A small contrastive image-text model, trained from scratch: soap at rate 0.0025.
Rows from block 4 of the text encoder, named by matrix and row number. Rows with one number belong to one neuron. Each number is 50 + 15 x the weight over its row's rms, rounded and kept within 0 to 99. All counts start at 0. After the name is the row's rms in percent of the matrix's.
# gate: MLP gate (text_encoder.blocks.4.mlp.gate.weight, 256x128), inputs 64-127
# fc1: MLP up (text_encoder.blocks.4.mlp.fc1.weight, 256x128), inputs 64-127
# fc2: MLP down (text_encoder.blocks.4.mlp.fc2.weight, 128x256, transposed), outputs 64-127
gate.135 093:60 46 57 55 41 52 59 57 54 51 72 61 45 56 75 35 28 38 50 57 51 70 48 23 80 59 41 52 52 19 57 72 54 52 36 40 45 37 66 53 51 53 62 34 72 27 42 25 64 59 56 95 40 71 19 63 43 54 44 47 66 43 46 50
gate.136 092:46 59 54 66 50 31 67 36 21 53 52 25 38 68 30 44 56 40 60 61 24 40 54 52 46 64 49 69 46 45 75 47 50 44 59 80 58 21 57 64 47 52 41 63 56 39 55 46 48 59 32 46 46 53 72 33 29 22 25 57 44 41 41 81
gate.137 101:75 56 84 67 72 80 51 25 35 51 64 53 30 49 55 47 65 55 73 84 40 41 69 81 25 62 81 45 39 34 56 91 60 69 42 29 48 51 65 47 58 63 51 38 52 37 44 44 50 40 34 46 47 60 59 56 46 61 52 53 46 69 50 39
gate.138 104:35 41 54 40 35 47 56 56 72 41 60 55 55 42 78 51 47 38 33 42 56 30 43 69 44 45 48 66 27 32 49 32 26 53 66 66 58 35 52 64 62 42 33 52 43 23 26 57 53 56 28 45 31 55 29 61 45 43 37 37 52 16 82 43
gate.139 087:62 22 47 49 48 61 64 51 51 67 61 43 49 58 57 50 28 38 50 51 46 20 60 42 51 39 52 57 65 61 04 48 16 16 67 61 57 49 26 37 46 37 57 35 47 23 28 60 73 45 36 44 48 45 71 53 54 59 43 40 39 32 27 55
gate.140 097:57 36 54 63 36 45 57 44 43 26 58 52 46 38 58 58 60 60 49 44 34 42 66 48 63 42 56 33 63 31 48 23 68 37 71 18 42 63 41 48 43 70 59 44 66 22 39 51 41 58 47 64 41 55 62 37 87 37 50 52 29 34 48 57
gate.141 089:44 54 51 40 47 66 46 54 80 75 59 50 57 75 35 48 25 28 78 38 28 55 55 55 80 86 59 61 38 42 47 57 48 31 55 55 41 27 37 53 47 52 58 64 50 78 82 54 53 36 51 61 43 38 30 50 55 50 18 56 51 49 58 13
gate.142 095:50 71 60 28 58 48 49 48 54 42 49 63 32 44 81 57 46 36 53 66 61 54 69 48 44 61 57 53 33 29 35 56 63 54 74 43 61 57 38 48 98 56 61 56 43 26 49 61 43 54 50 41 67 45 35 30 40 73 56 54 72 41 41 47
gate.143 097:45 37 54 63 74 69 69 65 45 38 53 56 75 29 66 71 62 24 49 45 60 51 39 47 42 45 35 49 69 63 49 40 40 23 46 23 45 44 69 60 46 48 54 37 43 49 52 52 64 67 63 41 37 67 74 39 54 44 22 60 43 48 53 39
gate.144 101:74 65 54 29 32 61 65 42 69 58 47 53 32 53 35 29 69 46 49 62 56 63 53 58 61 52 69 47 74 43 68 50 34 68 61 65 55 30 45 66 45 70 67 30 74 19 74 58 63 46 56 63 14 57 46 66 49 26 31 44 56 68 29 44
gate.145 106:46 53 81 66 15 67 43 42 46 39 42 47 52 46 47 44 41 62 50 10 55 83 40 47 61 42 52 54 53 59 33 38 88 24 73 50 80 33 60 49 61 64 52 19 36 59 38 46 37 53 27 38 38 49 44 51 51 27 36 42 59 46 77 45
gate.146 088:68 38 53 68 57 45 54 44 43 34 53 44 30 65 35 50 38 67 29 56 61 23 50 20 33 65 58 66 72 59 63 30 33 17 29 57 41 79 70 44 44 48 52 37 81 36 72 47 61 51 26 64 69 40 44 37 52 58 49 75 54 62 63 59
gate.147 096:40 57 63 42 47 42 64 56 51 75 41 35 72 45 60 57 39 50 29 63 32 71 38 57 60 16 52 58 44 30 61 53 39 52 71 64 39 61 67 22 67 66 32 42 45 40 73 36 68 34 48 44 14 34 64 57 45 57 63 29 47 49 58 44
gate.148 101:46 79 65 87 33 41 53 51 47 63 24 36 63 31 39 50 62 56 68 53 54 59 58 46 56 62 50 47 50 28 43 45 47 61 72 47 56 38 47 71 67 46 40 29 50 43 42 25 32 13 30 70 32 58 65 33 46 67 52 31 47 33 18 34
gate.149 104:41 71 65 59 59 57 51 67 51 58 36 55 44 45 62 35 59 48 60 66 52 59 37 70 61 33 49 56 62 51 56 82 69 29 56 59 57 38 89 64 44 68 30 59 64 29 61 85 37 55 52 60 43 60 47 79 55 54 67 68 66 49 60 54
gate.150 096:29 49 71 33 38 31 48 43 62 69 49 40 53 61 57 62 47 70 69 53 41 55 60 49 30 44 61 65 52 53 13 46 56 89 29 32 59 29 47 55 38 67 73 45 31 79 68 57 41 46 39 54 53 49 74 50 67 54 20 42 84 60 78 54
gate.151 109:64 22 89 60 65 47 67 39 70 63 55 52 34 47 66 44 30 64 37 34 61 64 55 47 46 61 62 29 72 53 56 59 71 51 44 35 41 45 46 79 55 53 64 53 68 39 40 66 36 13 41 55 50 79 71 56 35 77 58 79 64 44 67 31
fc1.135 098:30 53 51 38 53 66 24 52 47 65 30 62 38 40 52 60 68 39 79 30 37 50 55 62 31 30 33 68 39 47 34 63 32 84 55 76 40 30 62 28 45 26 46 50 31 32 32 44 53 49 66 54 73 60 54 46 49 37 53 65 37 22 57 46
fc1.136 095:48 43 55 43 62 31 59 48 38 63 50 55 56 43 67 40 44 42 35 72 59 61 48 64 43 52 47 43 59 59 61 70 42 79 26 65 43 43 25 70 42 31 65 33 56 13 52 69 45 53 28 58 61 39 70 50 44 15 56 68 70 47 61 42
fc1.137 099:77 58 40 29 36 30 41 62 27 19 58 59 61 43 43 41 46 57 70 88 33 25 18 46 31 57 53 58 38 75 43 45 51 48 82 28 52 32 68 47 56 35 80 29 87 32 66 37 71 50 47 45 48 52 37 50 53 36 58 51 52 43 36 56
fc1.138 098:49 69 56 52 35 35 54 54 64 55 68 38 53 85 78 65 19 52 72 26 64 76 35 68 61 57 38 68 57 41 85 56 47 35 32 45 41 77 65 74 70 62 36 29 45 48 57 44 33 54 50 49 56 58 40 65 20 55 58 78 35 42 56 51
fc1.139 094:52 38 28 39 54 53 37 46 45 63 54 36 74 31 45 32 55 86 27 45 29 35 42 56 38 37 52 43 57 48 38 57 56 66 73 66 46 37 50 78 65 76 68 62 74 49 55 45 53 48 35 61 67 50 58 56 57 36 71 68 69 52 50 52
fc1.140 100:47 38 48 24 52 54 55 50 51 83 52 65 64 64 74 73 54 46 53 64 50 51 53 79 36 48 29 63 49 60 44 53 73 28 58 33 57 51 40 49 51 45 58 71 71 39 20 42 80 61 72 54 45 56 40 54 48 89 49 56 66 51 43 85
fc1.141 095:50 64 72 70 37 39 65 35 41 23 78 53 70 61 48 59 43 59 57 52 40 75 63 45 45 56 59 66 65 49 44 89 44 41 27 52 48 56 47 57 47 60 41 63 62 62 58 53 23 43 34 57 37 56 60 47 42 47 75 73 62 54 69 36
fc1.142 090:58 68 33 50 30 51 36 42 86 40 41 31 89 49 55 59 44 69 53 42 37 27 66 45 06 59 54 38 70 33 43 60 53 40 44 61 60 72 62 40 55 55 33 36 38 33 72 87 65 52 69 35 55 44 50 23 56 30 46 43 77 49 62 47
fc1.143 096:38 30 63 41 27 36 44 73 44 46 69 31 44 69 80 35 69 51 58 57 24 27 42 58 55 74 76 57 45 30 26 67 30 44 61 30 43 40 57 70 42 43 33 57 38 39 19 65 51 55 68 36 34 75 39 52 44 58 69 52 46 57 16 46
fc1.144 107:52 55 36 52 38 39 46 52 28 30 64 42 48 35 51 57 49 17 48 10 43 56 54 52 48 71 75 39 30 16 41 67 35 52 51 13 36 31 44 47 54 62 52 69 62 59 40 42 45 38 60 31 40 46 58 33 39 52 61 43 66 31 54 39
fc1.145 103:20 63 51 45 30 59 53 54 36 53 36 48 25 55 44 49 69 73 72 27 58 40 64 46 61 72 47 66 43 41 38 25 09 57 50 45 73 41 47 42 53 63 63 48 58 45 52 33 61 82 34 80 62 29 43 17 63 74 68 35 41 38 53 68
fc1.146 096:40 34 23 59 67 42 28 39 52 60 58 61 24 36 80 59 67 35 39 54 46 67 55 63 65 70 42 52 39 50 55 44 39 67 59 52 23 57 56 45 74 48 46 27 59 40 52 73 71 49 29 28 55 34 69 60 48 58 55 56 52 45 58 27
fc1.147 105:48 50 62 35 30 59 59 70 33 70 51 29 58 51 37 36 35 54 14 43 58 40 31 51 70 31 56 26 29 25 67 45 79 59 36 44 56 47 58 38 59 55 72 51 27 35 37 43 26 65 45 54 72 75 48 40 42 53 52 47 74 38 54 33
fc1.148 106:58 52 29 43 42 62 55 28 28 73 42 36 58 28 52 71 64 54 51 30 34 45 47 61 32 26 25 62 44 38 46 44 49 59 50 22 63 62 27 48 52 47 51 74 58 33 58 54 26 62 29 60 59 48 90 40 48 31 27 61 84 45 63 46
fc1.149 105:64 41 72 55 45 52 56 70 32 35 48 39 44 59 37 63 48 56 54 80 41 57 37 56 17 40 40 52 47 40 69 55 41 17 22 56 49 33 35 38 49 56 67 43 35 34 42 76 64 51 72 89 47 56 43 69 56 29 67 73 20 80 47 25
fc1.150 091:47 42 70 16 30 59 52 48 86 44 46 30 40 53 65 37 44 47 39 58 53 42 60 39 54 69 50 76 40 31 52 47 69 63 51 44 59 31 93 61 64 48 57 36 50 48 29 25 64 67 47 76 29 66 48 32 62 47 50 70 65 60 30 70
fc1.151 105:67 45 57 51 55 67 39 56 49 19 49 62 30 41 48 51 47 70 14 45 36 55 36 32 33 63 44 41 60 42 20 69 50 38 32 69 74 63 47 35 51 59 68 74 23 40 55 26 61 43 42 39 58 51 28 48 45 52 52 67 35 32 69 46
fc2.135 098:53 56 56 60 64 64 46 56 38 49 75 58 58 47 49 90 32 47 47 30 40 73 36 31 28 26 53 32 54 64 60 30 46 58 74 41 53 55 36 29 28 65 38 65 31 68 63 60 77 65 44 16 59 41 56 77 40 26 75 46 52 48 50 48
fc2.136 096:52 38 75 54 71 30 52 67 50 51 17 44 53 54 46 58 45 27 57 36 42 57 85 54 68 53 78 35 76 39 76 60 44 53 50 50 49 17 40 46 55 57 77 18 55 47 53 59 16 39 46 48 62 40 62 57 41 48 57 43 40 50 49 43
fc2.137 098:22 55 41 54 38 40 60 73 88 40 42 50 81 66 59 51 51 49 45 78 41 31 46 63 37 19 25 54 42 35 52 58 33 49 51 45 84 77 56 43 46 46 53 27 64 68 63 65 54 66 45 51 30 63 60 73 62 31 52 61 59 50 58 71
fc2.138 096:81 38 61 39 78 59 39 66 37 40 40 89 63 31 61 26 53 25 62 45 27 32 48 36 60 54 45 52 41 53 57 38 48 64 55 49 74 51 74 39 39 41 52 47 63 59 25 64 46 45 34 43 54 22 33 47 64 62 48 48 59 49 36 74
fc2.139 095:59 49 71 35 65 62 33 37 32 68 56 73 37 40 51 59 55 58 56 39 49 42 26 00 60 45 80 48 71 60 46 89 67 67 61 31 87 66 54 63 53 70 22 57 54 43 55 50 65 31 47 53 35 54 52 55 30 50 54 57 47 69 53 72
fc2.140 095:49 46 53 36 49 57 27 59 35 77 60 76 23 53 49 22 50 70 55 34 46 28 20 74 51 39 67 51 33 39 72 36 62 56 52 41 53 51 27 48 62 33 32 50 49 39 40 45 71 58 63 45 55 68 53 31 64 53 31 58 38 62 40 67
fc2.141 096:66 38 48 50 45 59 23 36 49 45 64 50 65 33 38 85 53 38 71 34 61 64 56 48 60 25 60 61 87 66 40 46 51 58 26 69 70 54 69 68 47 80 33 48 41 42 52 22 61 36 80 78 52 47 49 11 52 48 43 59 47 46 36 53
fc2.142 097:62 59 22 88 53 39 48 38 69 47 65 41 43 39 71 54 61 48 34 44 46 55 36 69 70 45 54 50 50 50 36 52 44 45 43 62 66 56 57 58 39 66 56 36 35 20 40 54 53 61 29 66 45 49 60 33 00 56 33 42 51 31 59 45
fc2.143 097:56 18 62 57 38 32 47 34 48 60 53 35 53 56 38 37 58 71 38 39 71 26 45 78 55 35 63 47 83 41 52 33 49 68 46 77 45 61 47 49 28 34 29 36 54 57 67 46 36 54 29 54 42 58 41 69 59 11 48 39 37 71 55 53
fc2.144 103:49 68 63 35 32 47 47 21 54 43 71 59 69 47 58 65 50 72 78 54 48 64 47 31 39 59 37 43 57 71 57 54 61 55 64 55 35 57 48 28 60 46 22 51 51 33 75 49 53 58 52 75 41 47 50 45 73 48 48 31 27 50 60 64
fc2.145 096:65 44 52 80 30 56 76 42 55 36 61 45 52 44 62 56 43 44 90 67 56 68 56 41 54 40 20 55 41 60 39 70 56 44 39 51 40 59 66 28 46 67 48 29 20 46 38 54 35 30 53 75 48 47 54 35 48 53 65 55 37 25 63 55
fc2.146 096:56 80 53 40 34 50 40 66 54 36 63 58 45 56 68 36 21 46 74 43 22 22 50 55 43 33 39 47 60 21 35 32 61 64 57 43 42 38 67 68 64 70 19 58 79 54 58 45 50 51 31 42 27 61 74 44 51 56 55 46 48 80 60 40
fc2.147 099:51 43 75 58 38 38 46 69 40 49 40 66 25 66 42 58 52 44 28 47 63 69 61 37 49 37 58 52 52 54 19 34 53 57 25 63 77 76 69 29 81 33 32 37 43 65 43 51 71 67 34 84 27 50 38 40 30 35 55 22 67 53 62 78
fc2.148 105:58 57 34 39 70 49 30 44 23 55 64 53 36 57 51 55 35 73 93 61 49 35 39 40 18 34 29 31 69 21 71 52 11 35 13 57 59 40 56 44 40 72 45 13 62 34 37 75 17 69 53 50 23 29 48 63 47 55 37 42 70 49 52 48
fc2.149 099:71 40 50 27 67 50 54 68 21 22 37 55 28 81 58 44 39 69 16 21 57 51 59 66 66 37 53 48 70 22 55 48 48 55 55 57 29 78 58 73 53 59 73 59 57 65 57 29 57 43 44 42 39 35 61 54 78 68 90 50 82 50 52 56
fc2.150 098:46 37 51 29 79 87 32 63 46 44 59 52 57 52 58 60 51 39 56 28 47 52 42 54 12 23 47 57 50 40 46 40 62 49 62 25 40 46 49 74 25 71 59 43 31 59 66 68 37 55 37 48 66 42 43 44 47 41 52 70 50 44 47 20
fc2.151 105:30 63 45 58 52 50 38 30 37 44 58 25 57 34 54 81 53 52 58 38 38 55 54 26 60 28 28 53 35 14 43 26 66 72 53 34 79 32 44 66 47 40 54 34 65 80 83 63 44 65 49 70 58 50 34 59 48 71 53 77 27 46 52 39