A small contrastive image-text model, trained from scratch.
Model: 3.54M parameters, encoder arch vit, encoder norm layernorm, encoder activation relu, encoder patch size [2, 2], encoder layers 8, encoder width 160, text encoder width 128, text encoder norm layernorm.
Rows from block 3 of the text encoder, named by matrix and row number. Rows with one number belong to one attention dimension. Each number is 128 + 24 x the weight over its row's rms, rounded and kept within 0 to 255. All counts start at 0. After the name is the row's rms in percent of the matrix's.
# q: attention query, key and value (stacked) (text_encoder.blocks.3.attn.qkv.weight, 384x128, the q third), inputs 0-127
# k: attention query, key and value (stacked) (text_encoder.blocks.3.attn.qkv.weight, 384x128, the k third), inputs 0-127
q.23 097 [124 180 100 168 146 100 123  94 101 109 138 108 153  99 113 114 142 134 118 118 121  84 123 115 124  83 155 117 120 173 120 117 143 156  90  71 141 147 111 132 173 125 129 152  82 128 151  99  96 124 150 142 131  88 137 129 122 122 146 107 158 122 120 116 116 146 120 189 142 121 155 117  98 151 123  90  96 126 144 134 141 115 132 132 111 139 138 108 168  83 118 163 163 143 144 126 134 127 143 144 113 121 169 152 116 147  76  99 107 146 123 140 113 177 143 167 122 159 124 165 100 174 141 141 149 134 146 101]
q.24 099 [107 178 111  96 124 149 142 141 110 138 131 164 143 139 130 136 101 128  88 157 128 157 112 112 117 152 115 123 148  77 133 130 119 127 112 145 154 135 120 145 107 185 132 120 102 108 181 119 140 121 147 147  98 107 116 164 158 133 112 140 123 128 121 122 131 119 122 128 140 160 136 109 174 112 128 104 150 111 123 125 169 124 170 119  99 154  86 144 144 121  88 113 108 138 117  73 125 173  90 142 113 133 154 186 170 144 153  67 139 141  97 100 143 132 124 107 155 131 145 122 119  97 113 140 123 123 122  53]
q.25 095 [117  88 146 148  85  80 144 152 121 108 139 138 146 123  96 146 133  80 141 142 142 134 102 182 117 145  94 133 145  78  79 155 111 110 153 109  97 122 106 114 142 151 113 112 118 100  95 160 111 147 143  99 107 124 134 103  68 161 145 165 140 135 139 117 122 147 109 105 137 106 130 143 113 171 148 183 102 127 110 149 124  91 125 146 129 135 151 110 150  95 120 161 146 140  93  97  97  95 109 125 116 146 106 135 135 116 138 140 103 156 118 129 150 125  79 122 123  93 136  86  87 144 134 110 151 110 111  99]
q.26 094 [115  92 158 155 133 137 129 146 148 145 142 116 108 104 127 133 115 138 143 118 136  98 150 132 111 101 153 116 109 136 119 152 122 152 133 105 152 123  94 167 124 153 126 168 128  86 113 129 127 178 126 129  89 137 172 127  93  99 105 151 164 104 119 124 103 135 138 199 165 138 117 148 123 111 130 109 106 126 154 108 107  95 140 148 107  83 143 128 143 152 150 101 144  93 186 108 188 134 105 166 146 123 117 119 146 162 186 137 123 118 138 128  79  90 121 136 106 134 103 147 123 135  84  79 126 126 131 114]
q.27 094 [131 139 139  99  95 143 159 123 183 131 112 121 122 148 140 120  83 115 118 115 119 120 131 135 154 183  96 136 168 189 100 121 150 145 154 151 146 148  99  93 120 131 113 116 129 178 130 110  99 101 147 144  78 144 132 124 151 110 100 134 146  89 149 159 142 125  91 156 155 108 119  80 177 157 136 116  79 170 149 131 126 118 138 125 126 149 155 130 143 124 153 152 127 151 127 162 155 138 115 102 126 177 126 140 141 148 142 131 125  94 118  86 123 133  94 148 141 107 135  94  92 121 153  95 153 127 112 100]
q.28 104 [130  75 151 115 132 129 129 159  90 115  81  91 121 116 118 144 105 123 134 121 148 110 104 139 146 144  85 117 130 108 134 121 125 116  91 119 131 144 121 104 176 157 135 149 113 156 100 124 143  90 109 130 122 127 136 123 103 129  89 104 112 111 111 100 134 103 115 123  79 105  89  60 139 116 111 102 150 104 128 101 176  78  91  95 142  84 117  86 106 126 142  99 158 137 167 111 101 103 106 116  82 122 105 121 133 133 117 136 142 140 105  93 129  89 128 118 118 121 168 154 131  99 151  86 122 130 146 100]
q.29 104 [130 121 103 128 122  99 151 117 135 102 116  74 104 151 130  94 139 100 120 108 135 167 143 138 139 108 105 137 124 122 101 127 142 114 117 138 113  86 172 143 138 138 114 137 157  99  98  98  76  92  98 112 131  96  72 118 126 116 141 129 177 104 122 126 139 116  78  93 126 103 131 140  99 145 140 136 111 114 111 159 110 136  90 113  75 123  88 147 167 100 122 106 115  93  82 115 116 112 144 115 122 135 121 152 133 100  81 132  90 139 135  61 128 126 127 120 140 153 101 107 109 132 114 121  93 143  77 118]
q.30 095 [104 143  96 139 141 157  93  98 137 129 126 121 156 117 143 132 160 110 122 118 157 164 163 126 164 114 130 141 166 134 145 116 140 143  94 145 154  59 134 131  85 148 125 143 130 158 106  85 122 121 118  71 154 138 137 109 112 158 109 124 145 128 162 118 135 142 131 172  97 135 101 125 157 121 144 153  73 125 137 106 130 104 125 131 128  96 124 112 133 114 112 147 110 144 105 137  95 135 108 157  83 148 126 199 158 146 156 150 103 152 122 132 158 103 105 157 102 133 115 100 166 122 140  93 145 106 185 137]
q.31 107 [124 156 150 152 158 124 137 123 151 153 158 118 160 137 121  87 144 150 157 175 183 104 156 139 115 150 136 157 133 152 137 138 123 107 125 117 186 133 123 183 151 145 180 153 151 124 144 145 144 107 114 123 133 133 111 123 155 146 123 168 122 158 152 158 132 149 109 130 132 144 101 132 158 156 174 125 156 170 156 159 145  87 132  87 134 150 113 107 148 158  99 156 164 172 122 148 177  99 143 138 144 150 146 122 116 143 141 170 146 142 106 116 137 128 107 109 129 120 158 129 120 161  74 140 101 145 126 118]
q.32 106 [104 186 115 108 117 122 160 116 206 122  88 163 118 100 122 140 119 125 103 127 158 143 142 144 148 117 167 124 137 130 143 126  85 142 132  98 179 132 128 173 105 114 132 132 174 117 116 111  99 101 107 133 125 117 119 139 107 157 127 121 127 124 129 111 169 156 135 114 122  93  95  85 127  95 134 119 116 105 113 142 155  94  97 132 118 164 108  93 192 124 149 177 154 129 127 139 112  98 109 139  79 123 127  96 111 124 117 117 134  90 134  96 124 143 109 181 101  96 133 118 139 105 130 111 158 123 137 132]
q.33 103 [199 140 150 138  99 152 130 132 136  95 124 130 159 120 165 134  94 131 128 137 161  97 102 134  96 136 136 137 144 132 122 172 151 132 106 123 105 105 158 139 133  74 162 130 105 121 102 128  98 146  81 127  71 154 145 167 130 135 106 112 155 117  95 113 135 127 110 147 132 120  82 155 150 116 164 148 158 106 115 149 137 156 130 126 119  57 162 161 150 143 169 119 120 153 138 120 129 128 138 112 165 132 116 134 139 149 102 179  94 107 136 126 164  99  83 103 145 124 104 128 127 137 130 128 143 104 108 159]
q.34 098 [164  98 115  74 156 142 145 138 120 125 188 115 135  96 100 150 139 123 106 115 125 118 139 110 141 136  83 126 152 148 152  97 145 126 146 136  85 116 113  89 124 116 122 118  99  70 126 158 111 130 125 132 124 132 128  92 115 172 120 160 102 135  75 115 103 140 181 129 134 138 118 143 120 110 110 127 121 148 132 120  83 142 111 109 134 136 125  95 152 133 119 112 175 120 117 104  93 190 136 154 163 119 160 184 127 126 103 110 118 138 115 122 124  98 168  97 155 168 131 134 174 134 112 166 127 131 109 115]
q.35 104 [ 95 113  95 150 127 127 125 149  94 151 171 121 129 151 137 137 134 137 125 177 152 106 127 118 135 170 118 124 168 112 105 141 136 104 125 111  95 133  72 144 119 127 137 136 163  88 102 133 171 124  93 134 100 110 138 185 124 100 133 104 130 131 112 154 144  66 152 173 125 156 114  94 123 119 181 147  89 121 122 120 168 156 106 163 125 101 155  94 108 149  82 118 171 108 100 108  94 134 134 134 120 111 124 153 103 114 128  98 169 128 156 138 128 129  88 124 128 143 148 125 165  90 141 128 141 127 126 115]
k.23 100 [134  45 156 122 141 135 110 126 170 138 129 139  97 154 112 157 157 165 128 150 138 157 176 126 139 143 109 118 138 114 121 127 125 130 141 166 166 156 175 129 155 108 148 115 141 165 116 146 100 140 113 148 138 108 105 153 152 111 123  79 116 110 150 181 132 113 112 134 147 118 164 134 148 100 118 113 109 113 114 164 104 121 119 122 133 171 116 170 122 145 105 145 143 104 113 106 141  77 112 130 133 160 127  81  73 137 109 147 121 144 188 106 125 101  88 124 126 131 100 157 137 128 152 158 132 122 102 138]
k.24 105 [128 125 133 143 134 101 143 140 143 100 102 105 154 110 109 147 137 170 181 134 134 103 153  92 126 124 150 159  84 115  95 130 126 100 131  70 130 113  88 154 109 142  84 161 106 184  94 113 116  72 118  92 171  93 125 142 135 113 113 116 112 140 110 136 157 129 136 148 102 132 105  99 128 175 110 128 129 128 152 122 140 132 131 101 154  97 172 133 107 118 141 125 133 137 164 129 142  97  79 102 127  95 121  81 141  83 126 114 186 146 129 130 103 127 146 157 121 105 161 113 101 119 124 137 147 127 140 127]
k.25 102 [130 139 142 147 131 148 106 192 129 133 138 140 119 126 117 119  99 129 125 146 142  82 159 103 121  98 145 118 107 145  94 148 101 102 103 100  91 105 126  80 114 109 129 105 103  73 154  93  82 127 145 148 153 154 130  95  89 109 167 117 152 126 142 134  81 122 141 125 130 127 159 122 104 127 108 138 133 182 111 107  97 130 134 157 148 142 109 164 149 120 126 158 110 157 107 125 124 168 130  98 141 127  95 140 113 129 112 138 134 124 150 147  83 131 139 140  54 156 111 126 151 159 126 113 119 188 136 153]
k.26 095 [107 122 116 113 150 121 135 146  85 164 151  88 130 124  94 175 140 130 118 124 167 108 158 151 107 130 113  89 177 154 144 134 170  99 102 129 136 139 128  84 118 140  84 152 140 156 126 128 100 136 148 132  83 103 131 133 122 173 138 112 119 136 178 106 178 115 129 109  90 120 158 122 102 103  63 118 122 137 115 129 116 126 114 107 117 175 140 131 112 123 119 164 156 107 100  99 135 114 149 110 142 112 165 137 114  98 107 147 146 143 160 136 115 135 120 104 140 159 164 146  93 144  99  96 135 183 131 129]
k.27 101 [135 156 128 134 173 154  99 122 125 111 124 159 138 138 128  89 148 132 164 123 125 144 165 118 139 109  96 159 134 159 136 103  72  97 150 119 108 138  80 151 137 196 118 105 134 118 158 117 119 153 129 152 141  85 104 151 126 102 186 155 139 130 146 136 133 160 118  92  85 149 138  98  51 151 111 100 137 119 126  91 118 176 138 131 146  87  97 102 121 109 126 102 128 107 121 127 155 112 112 152 149  99 124 128 107 120 133 134 159 123 131 123 135 131  97 126 145 130 166 137 123 127  78 147 134 149 145 102]
k.28 102 [140 147  92 149 114 122 136 146 136 132 131 114 145  75  91 125 111 144 120 169 112 149 147 160  75 122 107 123 150 133 142 130 146 121 116 129 137 109  81 111 108 108 121 137 160 107 149 156 121 113  94 153 132 135 112 143 146 142 132 113 196 148 114 153 153 181 164 163 134 120 132 123 136 130 131 143 174 138 151  88 153 172 106 120  98 121  75 144  87 116 140 136 125 111 112 112  77 139  72  97 122 118 133  88 138 137 143 115 130 113  93 127 159 158  99  82 140 133 131  72 139 131 106 110 137 147 116 150]
k.29 102 [130 172 107  91 122 131  74 174 119 121 135 178 126 154 106  92  90 115  75 124 136 145 121 159 156 141 159 166 118 129 110 140  63 129 124 141 142 120 124 119 128 138 101 131 111 121 151 141 136 102 114 126 161 125 147 125 128  80 144  99  97 122  94 112 100 132 132 123  99 108 163  92  95  81 146 138 135 102  81 145 130 153 136 143 120 154  99 119 122 152 130 121 136 126 128 111 165 106 124 130 149 135 126 121 118  99 126 114  97 121 146 171 136 145 124 171 128  80 117 164 136 154 187  95 158 112 131  96]
k.30 105 [154 160  90  82 140 129 110 118 139 134 135 148 157 147 133 137  47 130 116 140 105 136 121 145 109 154 143 147 143 141  83 120 124 107 114 156 121 151 166 171 165 153 133 157 122 118 126  99 110  89  83 134 134 117 136 133 135 131 120 139 183 150 157 170 108 106  98 160 143 161 124 114 146 121 124  82 187 146 102 109 113 136 166 100  89 142 131 137 144 129 117 114 101 107 142 139 131 111 132 135 108  82 157 113 144 153 115  85 112 116 109 127  96 119 139 105 111 141 134 181  88 149 137  99 119 144 140 143]
k.31 104 [169 170 141 124 103 124 121 105 108 137 124 124 155 135  87 135 101 142 145 111  97 106 153 142 133 103 113  95 146 104  98 145  88 153 117  80  92 171 124  87 141  89  69 113 150 159 132 102 142 105 158  97 120 127 100 159 119 136 126 111 131 100 144 104 129 101 104 130 175  92 158  95 107 143 118 149 157 146 147 162 104 136 145 116 101 112 104 107 115 139 158 137  90 114 146 135 134 170 112 133 136 150 139 124  71 154 124 174 131  87 131 122 155 113 134 125 150  85 129 146 158 146 148 153 155 124 151 121]
k.32 095 [129 178 141 131 124 108 148  95 121 132 126 155 155 139 101 126 115 132  96 154 103 112 137 115 138 169 156 157 131 159 136 120 118 117 119 144 101 128 161 150 135 139 105 151  97 158 127 136  97 165 137 138 143 128  85 137 179 134 126 109  87 129 164 135 113 134 134 113 123 122  88 141 150 143  96 147 166 151 108  99 128 164 121 147 196 143 131 132 136  97 165 125 117 137 105 120 136 145 148  95  99 142 115 125 150 151 166 131  79 130 153  99 161 110 167 112 197 144 124 143 120  90 156 112 131 174 177 145]
k.33 094 [122 131 145 153 170 117 154 126 141 126 123 133 103 140 115 109 187 132 131 109 146 162 130  90 101 148 158 110 122 123 126 104 123 162 104 138 119  99 137 180 146 137 180 124 127 150 100 159 106 126 143 164  96 120 102  72 100 149 127 122  79  64 132 111 143 149 179 171 102 110 110 147 116 163 109 149 103 162 134  92 162 142 122 155 152 141 100 142 147 108 130 137 150 116 156 147 135 138 136 112 145 120 113 146 177 140 154 103 116 129 142 112 160 127 146 156 127 149 126 163 153 123 132 109 149 152 160  86]
k.34 089 [165 135  70 140 122 110 105 154 143 166 113  99 109 124 133 141  83 166  83 154 149 120 125 148 108 116 125 124 120 126 109 111  98 167 139 160 130 182 144 138 148 137  98 145 107 129 137 103  95  79 105 143 185 128 108  99 115 125  97 123 136 136 157 126 113 212 142 148 184 101 172 127 144 131 108 142 121 102 162 131 111 155 117 167 141 111 122 139  98 111 148 120  93 136 118 129 117 127 108 125 141 142 170 117 111 128 109 175 108 139 129  90 123 160 154 134 147 115 133  97 119 123 121 125 115  98 116 125]
k.35 100 [185 122 134 115 161 122 137 126 151 125 134  99 105  99 111  97  94 143 114  78 126 150 111 132 127 152  99 117 104 107 144 156 106 148  88 124 186 155 106  97 110  89 112 150 153 125 126 168 192 112 141 124 163 140  79 107 137 135  86 107 107 134 139 130 125 144 144 103 148 137 132 153 121 134 101 133 120 180  84 155  99 112 136 104 106 172 117 143  97 128 147 111 110 143 154  82 111 121 127 138  91 153 129 150 154 137 177 130 116 114  98 107 101 148  90 126 128 129 153  94 118 116  98 135 127 112 121 112]